{"arch": "regnet", "model": "self-supervised image encoder", "dataset": "aerial photos of the United States (SatlasPretrain)", "train_examples": 203450, "image_size": 32, "grayscale": true, "crop_scale_min": 0.4, "horizontal_flip": true, "translate": 0.12, "color_jitter": 0.6, "cutout": 0.25, "method": "barlow_twins", "norm": "groupnorm", "activation": "silu", "weight_standardization": false, "channel_attention": "se", "depths": [3, 3, 3], "kernel_size": 3, "stem": "single", "widths": [96, 144, 208], "projector_hidden": 512, "projector_out": 1024, "projector_hidden_layers": 1, "init": "kaiming_normal", "residual_init": "none", "optimizer": "soap", "beta2": 0.99, "lr": 0.0015, "beta1": 0.95, "shampoo_beta": 0.95, "eps": 1e-08, "precondition_frequency": 25, "max_precond_dim": 1536, "merge_dims": false, "one_sided": false, "adamw_lr_other_params": 0.00073, "grad_clip": 3.0, "steps": 5400, "batch_size": 128, "epochs": 3.4, "lr_schedule": "poly", "final_lr_fraction": 0.01, "warmup_steps": 540, "weight_decay": 0.4, "adamw_weight_decay_other_params": 0.05}
Rows from block 6, named by matrix and row number. Each number is 128 + 24 x the weight over its row's rms, rounded and kept within 0 to 255. All counts start at 0. Numbers have three digits each. After the name is the row's rms in percent of the matrix's.
# convs0: reduce pointwise conv (model.blocks.6.convs.0.weight, 208x144x1x1), inputs 0-143
convs0.74 089:104151087112110125096097141110154126137148133127106125141123125118112118133151081110112116137150156174086143104174109104124130171117137122120140155160170122104142137129127129161117169163137147144158123116123157090118120072135122115112116177142120095127113137147096148127146123152100087114132144094114106142188160092102149115159151113106149127085103161113114157127122106162124186114131163111127176125125112080093157148084116149125125
convs0.75 109:100154144111163124124112097113112141142080104104127143079118173128134085103106172137133136088148158128109128103110099127102142132107157098144142102093178103157121114165144122127168128147109140171152143137114155159112076114122097144145162150135154118078163084143098128150147141158141114166077127113126100125136121152122123104111094119142094155147105121115124131119158129096155130124107128079120164149113118175108134147119154136085134
convs0.76 104:151138100155083145090132113119137114137115091186121133129149137107117126097170125138147126094167137178106128123132131157169149137118117109138132128139140152125137106168113096125121112146115154199129138144120166087131124156162153139162145132134135124080200146132152121084129154119146143167120138104108143133105163100099124091091127115098093132131122090117133134127113102139065140129113102140091153126102166182143149144125136131135125
convs0.77 094:095115121151113125164110134145159167139097131102156089135104157092148196113121127152166144092109138101141087162200150122149100096124144112129158156109120112144143133098142131134164120143134121148167158134083130151154102156121142139140107114137093129106139111131150098125121139113110141101122106134111149107106117089132141113140111137129136097071131128148158147135120138127110078164105157147154071119118145099115136120142102115176077
convs0.78 094:159128151108153153110115116107194132109124150161152160114122161148123133160151160127099136133108124163101112117136085177111141147141081135154088094151122137155114133166104134096151165127081129094162116135110165090095104105120131111111105127140098116142075105127117100097091107153102091109134099111156131147124113117084133139156162131140110129128073122100111091105126112136116141150100139093132155111155108133087140141140155107113109
convs0.79 097:130113140142147166118117130115130125118142119168136101113106164149148122129115178104095121132120151157129083128108099167140153154100135149189086148123096112108167115131144150117134130137149106124148124108124138120113103113135163116119144117160105104131122110062162142112146129130109105124132148104141135067113137122168142083143138093111071073132116129124192139126140087151105132133155137143081128129086124121149188101132101138143104
convs0.80 102:142117119106183072117135095142136149097110109118106108131150138095136150122097121153112135098122113193133067120121142099149135110113122144116106087140143127085138089146131122164125128135118154099104108143144172118114123122160169134161149142154084116130114108149128119094129090208105146155172152119146117164125131128126172121129103148103110136142129109078090127105088114143184140113119119154134121130128114134106107097115157127121114
convs0.81 098:135123122094078113102100164137120107163100117143110119139149167130166128160127136107108114134135091141162131165158119131116155132132148102183125134162143141096149137097136097103117107161094134118106131143128137093117131117121136116137190100124126140132196143145136086168107091146141172159084164110081156162124156125130129106106131116120110097128091134105124080080133121126089104106161118123128111090136124138136110150097165134136148
convs0.82 100:150127172134145164140144197165147128133136161110134150096094136133134124102099148155138141150102113138110089155109105074184164129156109106151123111109119101135108132147130113120169104102141128128092066168114118092142183112122192133126133156134126117111178150143148159119130099098145168145135139115116165117128126142158114110144120107135135180125151127160128138127141112145088115128136101156107149124119096157139148140111118116158156
convs0.83 095:118141143168150102145090137111129121104085147119111186120115155079173105109142152074129140136094123154124126106137115134084112067133118159128095109121101114088113144097084130150092099154126118136149127152154071104143120109155182087107101151099183104166138127073128122122119133119150145123128085128144161151098142128112138133142139151094128146110131140135156110122123129146097094158123135139113155124135148132117121125118162143159117
convs0.84 103:116092137138113122152138166161107155122163130158112135165132169101129146128094133117127102117106151146176196117113148182152118106092121132114070165151129147124114111128110152167134133135137117146119122123134175102075117147141097177132132119145118079132118079128169153159166117145088111170141144138121139139118112118101145107144146137107108128116090138135135137146139127180151146096132164092133133114118118145118134147144139105080169
convs0.85 092:143151068103107114156124105136111113178110084118112133169169140123115134138123134138145157100132168128137152142140144134140127125140151168128115123110147105129134156153114149124121147144129159133087142160117128096078118180147118110138129142124151173120139141112162097114127138153139154121131110109102127150133097096157108178120131150177179154084119164100080127107106157143121099079102127115115133159137155107063127137158134140080126
convs0.86 109:136086142156140132114108120125186115128094102120123128155148111120123187166121137144129097151138154128096124135151128173123119093121143129127113088157128129142134121109106105165125155120141170108142133125111123124080153126119113150083126113100107094140109079118171099106096127070078153106139095122150092154117163119152106109098156120144056155115142111107120113120122124127092137096136122161126132113091126137146134099131149088118181
convs0.87 101:133124176106111123114144103136089147080115163131133103139153166164129156184160107108148133138129126128121122102127188119120158093124143117091105127117156127121149147129095150073167140138155134087135073155120156094133118124093117100129088111081122103066128109127120168113127133124139143100131142112130128141124128143107140110115090097137120124113163113117188127129121137175160123151107102143168151128132085173113129132143137143138096
convs0.88 097:124090147108092115107147078125129152100160108123146123123098139155119125139103165151122157158125110112107109144101096126115135214160122144108087122129105112120147139115116108133113116092158142136130130087105131107116147133125096127074140109110108159148113138123147126125127181111082109149125152103194126122124124146109080145148148109120129153166110100126147117124094144096162108152165176144123101140169099105101109128075117134144116
convs0.89 103:116144110098122119114103129153177110143126115129150147164193159105061138145153105103109108112107141137116151120110144176105150160148135116146164148115139132126112106111096142092091100135136115075144122105130095157152134155128123171081121137086134131136107131125153146115147120123119085149136150168167117127143117080091135095138115134153176124152117094103085107130115115138175123096136136112103132148172145102151094139157106139132115
convs0.90 093:108142106139109098132151126128130083180089138099106123139148124148193147094142113088110121135102101123131148134125141144097141167120136148129152154101125072165135104132159119127142179092110117129093112106137139145098116110086086150114130112089133142133106108105130137089131149118133085133165117107096126132124141139153143123086136121142119126119111144103114193186161146145110108152149168154139125150093124115106145186124122111121171
convs0.91 138:110116121107125092173185121138099118121109142138062135093130142177173180132128128107180139127156115115129142157121143141137110145088128135104113155095112079121105116153137158114123146166098104126096137093116147093131126116098120130105164147160131155116109123120144112147140158089128128094139121133115121131108144092104173133088132125113152093123080152118180133126120153134114100143110091096128117102097132141165116160077111121106142
convs0.92 093:152080129117087098158126134096124146157105124096136106119161134096121154103138144103149125118163132139144098143134164197133129160121096123098099120121103115097159138138150127114148126128153134170082109125132135095173112131144137158108142149113129068146092148130084184140126121154132112104109151096153141129142136156112144149167092092127175117142112112161124114091118120118094096104080121152142183109113114146131087131137119141127137
convs0.93 094:139110109130138122111106118175140118137150144108093101124130170132173146130161140098105086135120183084095145114140069118145113150113139137138119108127144162068135115115137143145140124100137155166116134151148123112141121069100131146130131127137130143122158126128106145094104119133133166115141142061196154115105141088131123105111135176139103126123127153102133096102114084119123112077131074134154134123123143163127134105094129114145089
convs0.94 091:097163129145143170137152078073131111115158125109173132156149143131083127106120146112161100100104107110113116156130135139178149144122091117104135073145156113138142158135141119096083110094182084119143083165141133154136110126155098132163089108151129124128125132147143091104123127166159131098165131114127090128171130109137113138152117136121165104161144137125181103133147157139117131124106131153158134105134132091115135155139127086112125
convs0.95 101:132152124154145080119138130149120147097125180119073095114119101086122153142134120119155160137110136140139087100144118064088125143110127127163145159127116118122115124107123144108162160100104101142134096109162146126114102110145158132081132096129160132079134106112128127153128161093112122129133086159112133119144118091122152133084111137079111109102131110112148170132156079123089174093120166133105110134119121120167159126157083134119131
convs0.96 097:163148152088146134115167161133141133119110083108088164139111139098107132078171130124112091148093150137133131137092128114139110066084121144156124135133152115118164148112110119135125115144147134145110125101132142130148172143130132156124123148138159138094115116110129125099085160199112161114105113135125126134161138124110151099154121130158164066086134180107137153125096142124182189139138126106112141104116118122124140141155102102123122
convs0.97 096:100107100132134100119111102101157118079149133156140144123133170108119106134153132139115138099074160129145158113059137097104146135145138128171102083155148130092126134108124144126129080155107095123146124086175168119141111145129124159136104130168135119151106160114153124138151097134088122138124096152155147132124123128113087094114127116122131145116131110172113082150149100141113108115093128125080090187124088094136122131122156167129113
convs0.98 090:122104129150123121096117149126126124118113110156099102124135162120134091181121145148172130119150106164150118172149089099111103169131170146105131157127107118113115128105113138077091076163099141095114149165195103118149177132117136166144140110147105139140135125145099104096140114096110126122122112163110113136120150122159090086147142162130136089133139113124103126138125136161112119127105145103159108152080109147137120120099120121183082
convs0.99 097:130127101145097146130105146109108138145117118146102115128141144103138124131117119145140143148190199122129137101135167130148123162107134157118114090144137107139136118209110117150120168111120147105142102127110134134116140134165171108116135158127113153141221110129147117139131123128131114108118071106169140137138146124130113167094145120140136148083144119130180153145117105147106106138086114095148112159106116118081159171150119098126136
convs0.100 095:124143145163138109126114129142070106120103159141157154127131124139156118084114098112102151105127143111105134124107081142121134155146158107150157142110107098087150131127154130097129110101187104096128137164122157104091066111137117127119111114102105135112074134114120158097111150141102128128146130151089141116095140109104119158122142096108102099137127109154203171087133150141103124110101112116126142142126151164170152129070124129115133
convs0.101 101:152130112123152172152165119147104134130094095130126141146110113139125125145146072118155128120123115107148142121166101108144139164097087109171097079129153146134125135144091120153180113130140096154120169154178120076121130125151106113151069103144101136146132115094125154115131117161124135182121130131131079149093140104066120114103183114122105142106140087151123115145096111136116118115112120108166114143115131080107117129137127136111152
convs0.102 100:121190153153140182108114140150176134142123137164102126164124155138140155088109131126107150160075100157097153143106115161135134155094142127092137151143110118102136132174112088151094109133084097123120152154103127117130124163147116128122137143135112120126109134109158165168107114106139101074113148089135140148107177112091099141125129129112138145138110135173134128142077146112087110127143127089095117130114133125095085106147131105145101
convs0.103 100:108147163098119095112139134153148106095139122158122146118149107125118093073104159105148127117097130103141154148140141057141146133084120146119142123125121127084112093103138165147102107115133126082121088147113140164146132103118134132150146115141103169120115103119093171128092080102142137116155160145088121101132120119162143149132134130133133094199163149117096111109163110116126091121101123138153143108127134194117104125131090099118118
convs0.104 106:127104130137177109126102142171170117111096151070107121178079109120141140123106101108156143120154112147175125124101067097119106134103140133120145185136123112089146134149099178110133142148134113103123107133146082143156116094083126155128120140141170128151171161111124135113103088107137131134152084120119134116137134098136108132158111135105129106114124142080086162172142135134129174097117151133126135159123111136147146125149138113129163
convs0.105 104:121154142131145145171121146114132113115138114137156105085108156149126156143107121142148132151121142079128122120114109169129108110133177102128162146140114178162129122120141162126140083179151113152126113132176152134153088125111087119134111160115104098106116161081159128131147069134115131150102093125101107129134144103095079097132095158145107150179106087113132137161131180129114117117088136104127108153106102140150113121145161126137166
convs0.106 105:148140151161135159120146126138146089151150123159140132116148132136160134110133106121137132163093131151080133119104115207156157143144102139130122127153126115108146146153137091126144179128176103152093153148164110140144091162150138109132110139110108105110114104139124117113129091118161145073132150165152122146152066111144137083125101153136156150091109173140159123111142115117093122142130100115132139147113084120167161106114093145142087
convs0.107 106:144150115161118114088119098130110150090114104134151141108101107125111097106128115129150146128177096160129129137150079145169128125114113109163125173147068128130151155157122150121116102149157104130128122184120130149111148119133164142123120106144116085078115112161113119137119111138122161120128096144135166119114086120134140138110116066101085133175100103133145146104119099115123176138103065110134157128109109102127141141179128117144165
convs0.108 100:111165111149127114119145104164166112155152108123107116188130134124155118102175114133115134184165160122136177108124155156108138151112141125119100105166148175116118131152092130136151138100120110167126120185128129157152110108147141134123145092134129101161134149157129089124143145167096136139117119127122137138111121140104116125108129174132127122097147105144173141133143132147190179075100110096093141097130153096161102125093143152136123
convs0.109 099:105117148139148143104096120100145135142117129138094133126155130106129107118121146110111135123183146081087120108142060155111116144143190136125092151136112071132140110166084104136112140117120110145158160107143160186126169120153143109139117141105128118125137089163108149174143101087112099116124160124143117154119117149133135112159152166101129110161114174158119112131147100144168144122150076117125122152151144157116153121124102119102093
convs0.110 112:121113129176155132145100155120144141109129151140154129145114124098122133157113137131123164139099110118125119147126125154074120118132137124110107151142134103115127151144140122139113151125147126067160100088108155152120165154125113152109142115089149150160119130101130153157125067122098095115116092159110096140122125127150083126110135118104128104182080153107158146150204171156138167125116177104121100156103155092150172133144133126154137
convs0.111 095:120122127121125098116134131126136099151158119109142124089123138126146116120113137092093142117170149124144131097129104136111066135138134151116094153114152130149098109149129140122134111085106115106159147133110136148142081147114157136100127125148150158094139146185115161145172092194083121172138109122121178124099089106110119163104111093138124133136124102138135169112084106145128074066114155132126111126103134188146136115126145123105152
convs0.112 099:167091097092120121124137159108093155080130141146134116117117159118128150144147121121125129130123104086116144139148160163123108134116088138151094114095096167103151116122130089118126120122111107115160163106191122170130144115174126104127114094113138104112142114117118136196094150149103112099120131125128160159082133125096145151157113091159133134109139096131096095140095111184087130148149090137163113090138151146125118108143134162138111
convs0.113 099:112078172137109104134134090122123089117146125092127111114122122105111184145116154151189105114122102114133159105099106140142162151122104124117090105136125101129138103097078152097117157151125102096151119077157163114101132171143143128130152085136116137126149139163103128122121167107125150126132155139171150117125121142101111113147124132157139143127148085102153113131072115151152153132132071161134120101118121114160096118136143121072098
convs0.114 093:117131118155130143141115151134114146137143128174123153114088119109156123117102160163162131117154097125088085136105151166131112097123151152147116120091122108095087119130119100138143162093173101135103122140133152145111109085134139113113052113148117142128135096129113151128082086112131121136062156151114077108098147150125110105160106126121109116140125161136150109129111133125143145081136079110126104124098115106185096131097136143151099
convs0.115 106:140124128103171162120150149160158143154131112094091095132153134161157169139144124104120162082133128131156152134158126145091160135158142138105186125123127099114130112121151128166164153121135097108155186136106135102106147120066142149157143116121139128144146142117150141121124114122167128129149140182165132139133135138133135118119134099115137172110131142127111165106146113137083053142142099119131120146144104187095133153136086107133097
convs0.116 107:111140118145174133140142137079151116123143115132161101134122120119121146153142132130100141163159140134120118092126118164148136107096153142183121113121132095127129109147113123152118149138142108158175156146124113129145141151149164123153074149143133081156116100152116163113142151118111149132130078111144128123178120143150112150117081152137152134135123094178167157155164126152087104119091159162081153133125105185138154070157106122132142
convs0.117 095:150159141136125121124120090131153127121142143125142123141112162092133126121121146119134132107120147134130116143134125165159160151126047124139152102104145158096130139073100125086096133107136081140104145155137166130124116091169144118127110141142168146089107150138110107075119080117098143103095093148113127127102130092109142165118095176092161093146139151118116143129161167128120132105110116117081081095098128117087131152166133131113132
convs0.118 102:176104138130139134076105120096088146101154138139148097135127142140116137158136152100159114154080137127096124156124125165117154114093138112100141102114147132117123172113132074122173128137111107109155121118136146154163138109113139127097104087138109120108153142102105131122183147137084133115140132158109103118084092138133108114170121073141142077115113089101159157176145162120135185152095136101124132131115101094127126159128127135121120
convs0.119 098:129123104122124138137100167108150119138079128171156115114112140137148173131113099109124117148090080079102086104092126126111127173128090130133130148126130133131158130098069149135106130140152145104157135108127173122086136145135128109117141130102134149187184118131127105134103138132171114105146132156122157100112113105128127161119118171127124107151101125115096098182147123122123126172136116135128108120130090141162140131181169075104105
convs0.120 104:134100135116128133141180149174105162127154157114105113098148152137154144172107092091141119070092108135189130117129106145164143138139162136133124151142147100115132137068105134145140155115146099102135091104148135120133103157122112107157117135143109137180144125145133103119137112127112140095112143131140100120126188128130158114111135123166071101098132132116108116137147170165104165110156124102150131104114076161113146132092138170128124
convs0.121 101:135149114131166157149133150131141132195128144122079139129096126091144112160114133158126144112135152135126137113127137160144087106080087146136107131119098116106137079149108127137117173080126130136146182126140138123132150125153103162096131115103141165144095108139171124121138155158111144133146191078104157151154181113136113109132116115115153126135151152078134095114159148084120127114109149097153136100152142150178139103119134104128118
convs0.122 106:087122133135142126135134133129159149067142157121102109133135128139140146136087142122121165154090111171148122098103084172122119110125112109143122158122123129144154117162113094143135102103104090118156134113160183136112122134088108132121148137091158102130187143151144167145123104152101102128115121096078119111139132153124117123149133103126136117153093101144141132180140079124094119127141133132192086172132114142108126186128128145105095
convs0.123 093:133145116090123167126133096122122128099122134153139179097133170153095135098102111129132073135137134124161139165170149142120167154180132129156147148111140127089154125131096146159145115138122081118136153097123130141131122155114163159170126125141102136150138137161071111122131122133143106156137151147136156077117128145146142142191178109169119113131119146122145147156158148107126073113105139140165162108098116120148154087161141142117142
convs0.124 089:162102089118117102134142155145102099125115085146097119096145147095111165105155145124106080140090155141102118121094101103112083129117098123116090101132141076115128161109108092100117107082101115118132133132146120161140102100121172130147106164139112133179123102136118159145132103148149179099113174089103111144135150110151145098154133141145142134149130114140089153118111133160113118099129087100084147117114109131133170140085116129125102
convs0.125 100:116113136149062158146130154123120071154086119193125129152168108155129117127111090111150155109128124131149150157126154171108131107146129157120135148117131121136130136097152123136151148156160139170123117070152175105116123145159112130106126126159082142108121096136122087152118093113167117115159104151164100118129142097122109147133088112104095135154147169133102177117138164161120100093141142118134127117109113122167160124145135150127159
convs0.126 108:129146116109134131132162085090135171119149145190114140167131110133107142089128151130127137108131183099145103128117054169100088092124157127076096110160127117107151117098119131104066132134121084153115159147090128137140102141125129100118140124117102089122109140154143178143106142140145152116121120142155169143134133136123095133180146152108104172117129129118131111155142144156135117138148160136125126152114147174102103114157096132121125
convs0.127 102:127131130109153146137125144129107108103102100169100111118168130108130134112106115121106124129102148114128149095139150117152124145093126136139129120128174089110191165128117153144163113135075132158160117172181093145122150100113139098121152136142127083144123177139096104120083118180113061143130123135121140161117150158122132132133088111167092137136103102127137144120111090177173110100130108165123137116116127141128140079139091126141140
convs0.128 103:061133123126106118129147116161090105141151091126130147122118094165150123148147133141087127110145119085129130132136115109150139124134114139112120105155101148136144111122100159138163157178161166093143156129139157154100126161148165183107079122151128159175103131131133107121134140125120078101079130169102133107127163109086120145094109159169148122152176111131134089132128111145106082128125154134153129162113109111144139142160113100143118
convs0.129 107:153087142122132142108094137118140142106117096153164130140115156110128141119170103118074117122105158139113143131144108132111162103115171108114142109139118136111118164126132121113112149159124107097117077168110134150145107115135139122117155111121117072187170142126170159106142128200112101134133123134141131120134104112106097161103154159110136099152135094151113138160073132181086127132134110106092112090129129107078108131117163136096122
convs0.130 098:093124099110121132159114133104140110168133143121126113142166154164129130133125143140134084127103174110139134132176104110150111185102123139129113125161122113134102119131113099161082145113057146086196129113116159139135114138103106156133135100170098120105110174128130098146140108140144138159125105106077091126182172118096119115103138150169103119148134161118108098147145159121108098128143094112134157123130145126115164150144125119115109
convs0.131 098:113106112097134127129115112102162092164107110152112156120078155091119103133124135132110154123138105103182065138116101083131172110159131123156117140111126098127158119163132097154123111163084151126115186102125133131122126139146118102135121107104161146132157172137126049134128130126098117131123125091099154127103135117136121131144138155092161110115097143125154142136145181129174137136145126158137081119081127117146139122118161140090117
convs0.132 106:097175110134169103148127139127125133153147124150098129116126130138130094115143106154124073071075143113127145147167141167165070119110127128068134145132126165132121142153090131120143108146093145070166128134120128119136110070136134144105125116167105145147145126121123123121171128106136146141113132121083100104116141083120109115122141115128097082150128129124096087137120129157178162113108153136092122155128132089144161136169145136111136
convs0.133 100:150148120118124098181163115126151118114114116136147151132140151086106151139105142169085123121128129128109129094186138136134134103142106145075151099130141150143105164108140130154146155152148132166119169125126122095151148168142151121113127118096138068105115147112145130124122164128153142126140152098178149121098098115093113121153106162081145154129110127152150212169154112108127141128087116146121163107135123105123149141114174120123110
convs0.134 107:154107134138171120120119091085141138093148091133159134154091099158120118138140124126118150104136155128180148093140101112134134174082131120109142134125124177127113140149120086126123136178140115154170096125147179126123141161118125128122106153121117094153125126137165111114122110095141112133142093173121172108152120113084124089131111116088108131130120138137148131174086137144119117154122077123085112125078100114136141100153183150109154
convs0.135 100:115116155127149138135122173122106145087135127133147137124140096083146197147088140162115169114164146139131132137103095137117090127117128119137106147120148146098137114099111141133136109134168124075130178163127094120123154139090114125154097137123154139142155111137115116087122151156118138079131109135117146156098131141146138068104131110135102131102157157113131127117225110107130131145124129087100124120110127129161105109096134149162169
convs0.136 106:108177106130116119139129149129093099118111127162121162165109140122142118147142136160145141144134203134134133113111101125080135132163112122092120123151117112095151119100133139167135126140161113098128110090143107148149150173109110113148148130116082125089100150092085124144123151103109140123139132167108095160118137104122127143111117134119119125103111108072118145093136113136117125143079187148132123141106092131151108074173099161177160
convs0.137 104:153126132128139164143132093088067124130140150137096188132139111124100108107104102142133121083134103151159124136119113078109143128125127084110126093114111113153185128173130112125131123101132156090108106114148154174142156110138171142159108123083125140114158125094148130110136163086132158104124133155165150153122111114073145125099086144116168157116099140093160091141138132122163111102117127105152131139122159102119130152150158129116133
convs0.138 108:140148135105187117120105120119161186120119104144140135147121127095106141121136151138109143128120183157107112135140096138088108126159105107149141140107153183100125130123081130133087122146129074148135166193154095123133115156108131128105125103115127103116154141142117130102101112132148165112109116148111095117137106133107104134128137123108097129131107136171205104144109151095114090160139099155142112106101123098124148111155141182153157
convs0.139 107:132056131123151115109162141119121159152134142140120145130126098120147085161101144088159166132138126159195132131092114138145108132137128165122133141134122151123116114140132142170115153149118081097134081108149154167099109077085134134137120098138148117101160104117096149162122149110099133175121110105099119142138115139131125075121149131122129101166127109133078151121075155157119145117136077119105103101123104162094112128117115129147141
convs0.140 087:116106140083098111140115161135132138136099133064122132146117155119111182084132137107126140123130132102148098118093102156100126118096100143099134164128158166105159125132147114096153121109115126095130107115108177113130076143121108139109137140107144102134153124150110116099149136168154126173120156123150088091161125085109120126133157078137109113128137127112117151124076163132116170109118141099117115116114151148074144123193135091130154
convs0.141 103:129128081142116157124131121133123124071143100124139167122162127154110120095118132116108108110126167139143153159106124098110084166128170115133186157124103153150107128104139135127131096080225133149154110149117153116152105124173144126100149144148087088131153100124093114139176110131158090137137115124145125122126163148092132117107126148121090153093111125108106115131109129158159122103145091136123094139120160104100130148114133128103113
convs0.142 089:158158130105121127175113112156112140082107129108106153111126122130150131181144136113154125174121111112096133118107112124134109126135130114124112134109176123146106159132118116115156083143090144128099121104173118066080145144128156150185165111115138144151103136130105132157116157190132128172145115127122128141137095141117131205179147114132104124156112111112141086147118130108083158134096099135121122142094145152093108135124112120159112
convs0.143 098:130184168124109135146158126121164120157127142159105133122117131160106133108134106093145114143088125099124096125111157135163120121143162110123112118112132084171144181144130134119137160162138129087110135102141128095123128094140218134109105089089152108154156105103096116142113143155082111145159112131164106141114101095100131116116122132179125135082119130120122135182125088149114126141110101112136107151113095117117135147133159137118089
convs0.144 097:154153103121129095087163117097121139110141098144132141162130135112146103151112149093120100126167087141157119126127191112151158129103150146133115112155198115139157128150082128100137121127162139100164139134109168115110105140116138120170107106081087120144220128155145131109140106098095170096125138138120118170146133115130115109129071168117132109139125111121110126098174142135132120128095146123136127102138112121159116117131122119136140
convs0.145 100:124105152133141132158116141147136129106120105117095180126165143164148133156075093128145138167158114125138155117138139183096112139099124117110097152091091126153166138132107150135106131143130136164126127135136146129099091162144083181087187114160120101135154099142124143148155175097115124165148173107164135121115139139106122153122133110124130114109110102121135081139146132136136166115199137093124116129101133127147160124155160104151121
convs0.146 095:059070128172125116083164131128087123104149108130088156121134150130134103117124132087131142138138142120148096116109110173167158091135155143159149118119145113127155109144119158109126109123139125134157104088156125111138111104140182131106129101122122052141114078124147109149138150150112126123131143131116100132124136135106123157161140110126117089067170097141167119163099125164163117125135115102144107107118125146163126116092121142143158
convs0.147 109:136138106149094123164130136123122126105131122136140134120129170134119138144123117145150131111085113134132104140133161128136121145143131133129119161111125140150115141107078139071127119164149087141136083151106139091117115182119081131123116130147126095161186100130088087166129138101142137153143163126115132109063137142142101112099123104123126118110158134139152127160076156151129170153129104053154092151080110100110073135135135114116126
convs0.148 097:103096123138177132118132162124113122147112111092149134130141126110136125115134130111148118138116133116166138117140118145086098173120096133135125127121100159140115079102110116114124148110132143111042189138145153103116135151150129147145094133133153124134162108150129107137108183159150116122158145130129153141145144084140130128137131157124117124084118106162103170109115151143127125166065094147140152135134117162171086136155138101093194
convs0.149 101:108125119145101141118128190119091131147185154107109122115103166135127128116170121121135129127123134144164140066149130115145124134083097161143117108122124171133085116106115106123112146125121150153137124100160171107140134100120146135099129163126090141096181095118127078143160174148131087153124103115092109158132116126136128136153151164120099107117179107109091106123138146134118170138115111139175098138093118107132174148110112152105143
convs0.150 096:115160138089086139158116120133114120073116105080106122093104095143117113136133122111117133113108133122147116128109120091114137092141170099107134117141138136146090145147127115107144140140115139129153103143114132112095162136097142135096127109131121101106173135160123116142128105153132156135140116062129086083044129128113134114144141159138135147097126133117156101149145153113089123116137160139080138104149150151071180141191143101141109
convs0.151 099:098135089142119105108138168104104104134118189108144100136101165138060102149166127135107093086143160121132181139131150101151128117112094106133134111140107118149140123146080122167165111141117145130151140131135185137085128160130144178120163134103141115148131126129139154108133126157150125147120111194113128127156107135141157143119132138128103117128111128118144086138170119154108133132083146149132163107129176146116176125108100098100140
convs0.152 098:096137120102123142083170114111113111087137132174127125098100096158143136121138152115109110110102145131123130140134140151124117082100122145123129115113120128126141123130073143132105092121118088150140087108139130129098168152092094145137146122183119090121155105158121166131112108120128101158107097129126062084161092102140150121126159128107062129108148136104118108083155137124134122124130118133144124133137119084118149094124100111048131
convs0.153 103:129089100123132138153146151101085131131099117125117143116157114171158127105121113130149154135127146121184131131099114106108175124070160102079179114109143141163172145088143131135131095149146153118136129132126152156123117144161071115129103151145115115157118105171103100131122155145146170134130120121093163092101140144115142113102118156152119090129154138121134087111096169167075121101160140120119122130085179130123131141116141123127109
convs0.154 101:071096135130138089106113143140158092125138137151123131141140145112118137128141128126122127158125138151141113131166137108130129135147112136165088105084142141162198135162125143125074131118070082105156056150119146130134121101149141140160103089162101127093206106163131128143128093125110138134119120133124137163165133126115130194119108138162123109140150118139132123127112087119133125111149113139096110122114134117136117144156139107180114
convs0.155 109:142122151148104120100118083076116173087160150079126137140119116133141088126113100120174121153160109144137121154132143104124057109107127090131124113164153155112141111140135125104104095114102120146134134124152134128148116171130109132085146106141143138144145142123145121115116138112065108157124111104097123097126117071121117121140128131131100126117126101151114107127171147104157183115094158132160133157114143085144179106125166155083137
convs0.156 102:116075143146147136152143133135138093094103127119137129146122120154149141135120158114117119113146120086131118138126179124154129106115125131164095151120110161100155129150122155129110142160169110118113098127095122128131122110111156121133100152125164101137168089159134161104133162141110112153121130119153081092117129103122130120130126160170150157120160140143121166157098075141111170097107139126156123151124074214125125155126100084110182
convs0.157 097:154161173134103123141137137136133136068124145139168112155108151116114140129120126117137146133165098104180141127110090079128134104106116086155142090094096135099162137096177087121129115120121131132130123146136116152136165127156138126123124143118139125118109106132144093125145148192140136119131136106111119100080108090116144175129131120115115094164120106125117127117101102166127194124081162102124142082139132093159150118176145105146149
convs0.158 109:155135109125068121107137180136087108170122095153097138146131134118155143124099118135140169116141112151189132082111096129148160084125139152100133087112137112109132144152143127134134090137124114121113154151122124124113128179139088139180117114104115123113173168118138120138090099133117188141119156144102079174105138164147158145125121139121148150137136137119107107101175125143083109119125109114125130132105121156168092145166113138116124
convs0.159 094:162164180137102158154142165105091103167129123152112108114113118127086159115098097126080123112090122143088112085122130161165114128124112128104125139158130102111117141117128112124128120156087125169145095180117107155104164155108146117140147118096089152150058114126112097139162129130108133121111125139101149121114136144098116132125084175092099125144104109124083131135120155144146145118104090115110167138135147173115112121113159114108154
convs0.160 093:111148141148159152141092137084169120127138094164108146141081129107129092091103145109095117132141106106118130161170079147117103127151101144145131121107144132127153149145147160046122159107143112132096156138085147115175144165149121148158134131111140182126153126102127097137113119120135128094152116119099118158154154127139138143120112147114117182122148093098130099160105123124156140098119158132148129104126119134112164152075135088134160
convs0.161 102:125195119152133113094107122060108137125104127109155136080120116120104123127126126109130134158113118138075129129147151124133090110133128154130089117171157117094143123149124141108093113104157108105148136095110096091135111146150111082097105123119149101148119119140076118123142119132136110138160170091149141159142125121115105124114156077153127126089154169128164106121141129121136151134102165127151109138085077077120133088120158124124174
convs0.162 101:141132148114139134160116105152147112134160135106178088138144135120132121181120138150126099128122113089151138134108128145160159143135131138088118073140072111135102095113149137127114103125143103138100091091124104130104127130147082165110140097114082125072097127064110131104140165102090101106109140132177168135164116102119124128119135136132132127116112111138116141150132055138136104145148126114115200135152096136160108131115126121119138
convs0.163 105:115114110104123101125147147143063107122176087114128118137135144128190114149151141119121113121110125134114139139143145105119108171112148141169162143158114105089128158135116142176128127111140113071121110138105113147110139132103125051114132107140131124149122141099138192144106141164137158143122116133142129099157151108106093166125149113130064082116131132132095128124067129119121096119116140178102113155101138134137133119074130130124126
convs0.164 097:107116148096127070130087109114101143156125115129116123148144135162117117103121135127125165127106157130130128101144148116112091131155113100137158099138095118150096103124151072103085117123116116164157115131127131113099125096150113133063079113118151105093127089143132099130156126091094098133110096153119113159142096103147119136108095114128136143141164097095118091129096108096159165141133114107169143117082127134158153102178110172110126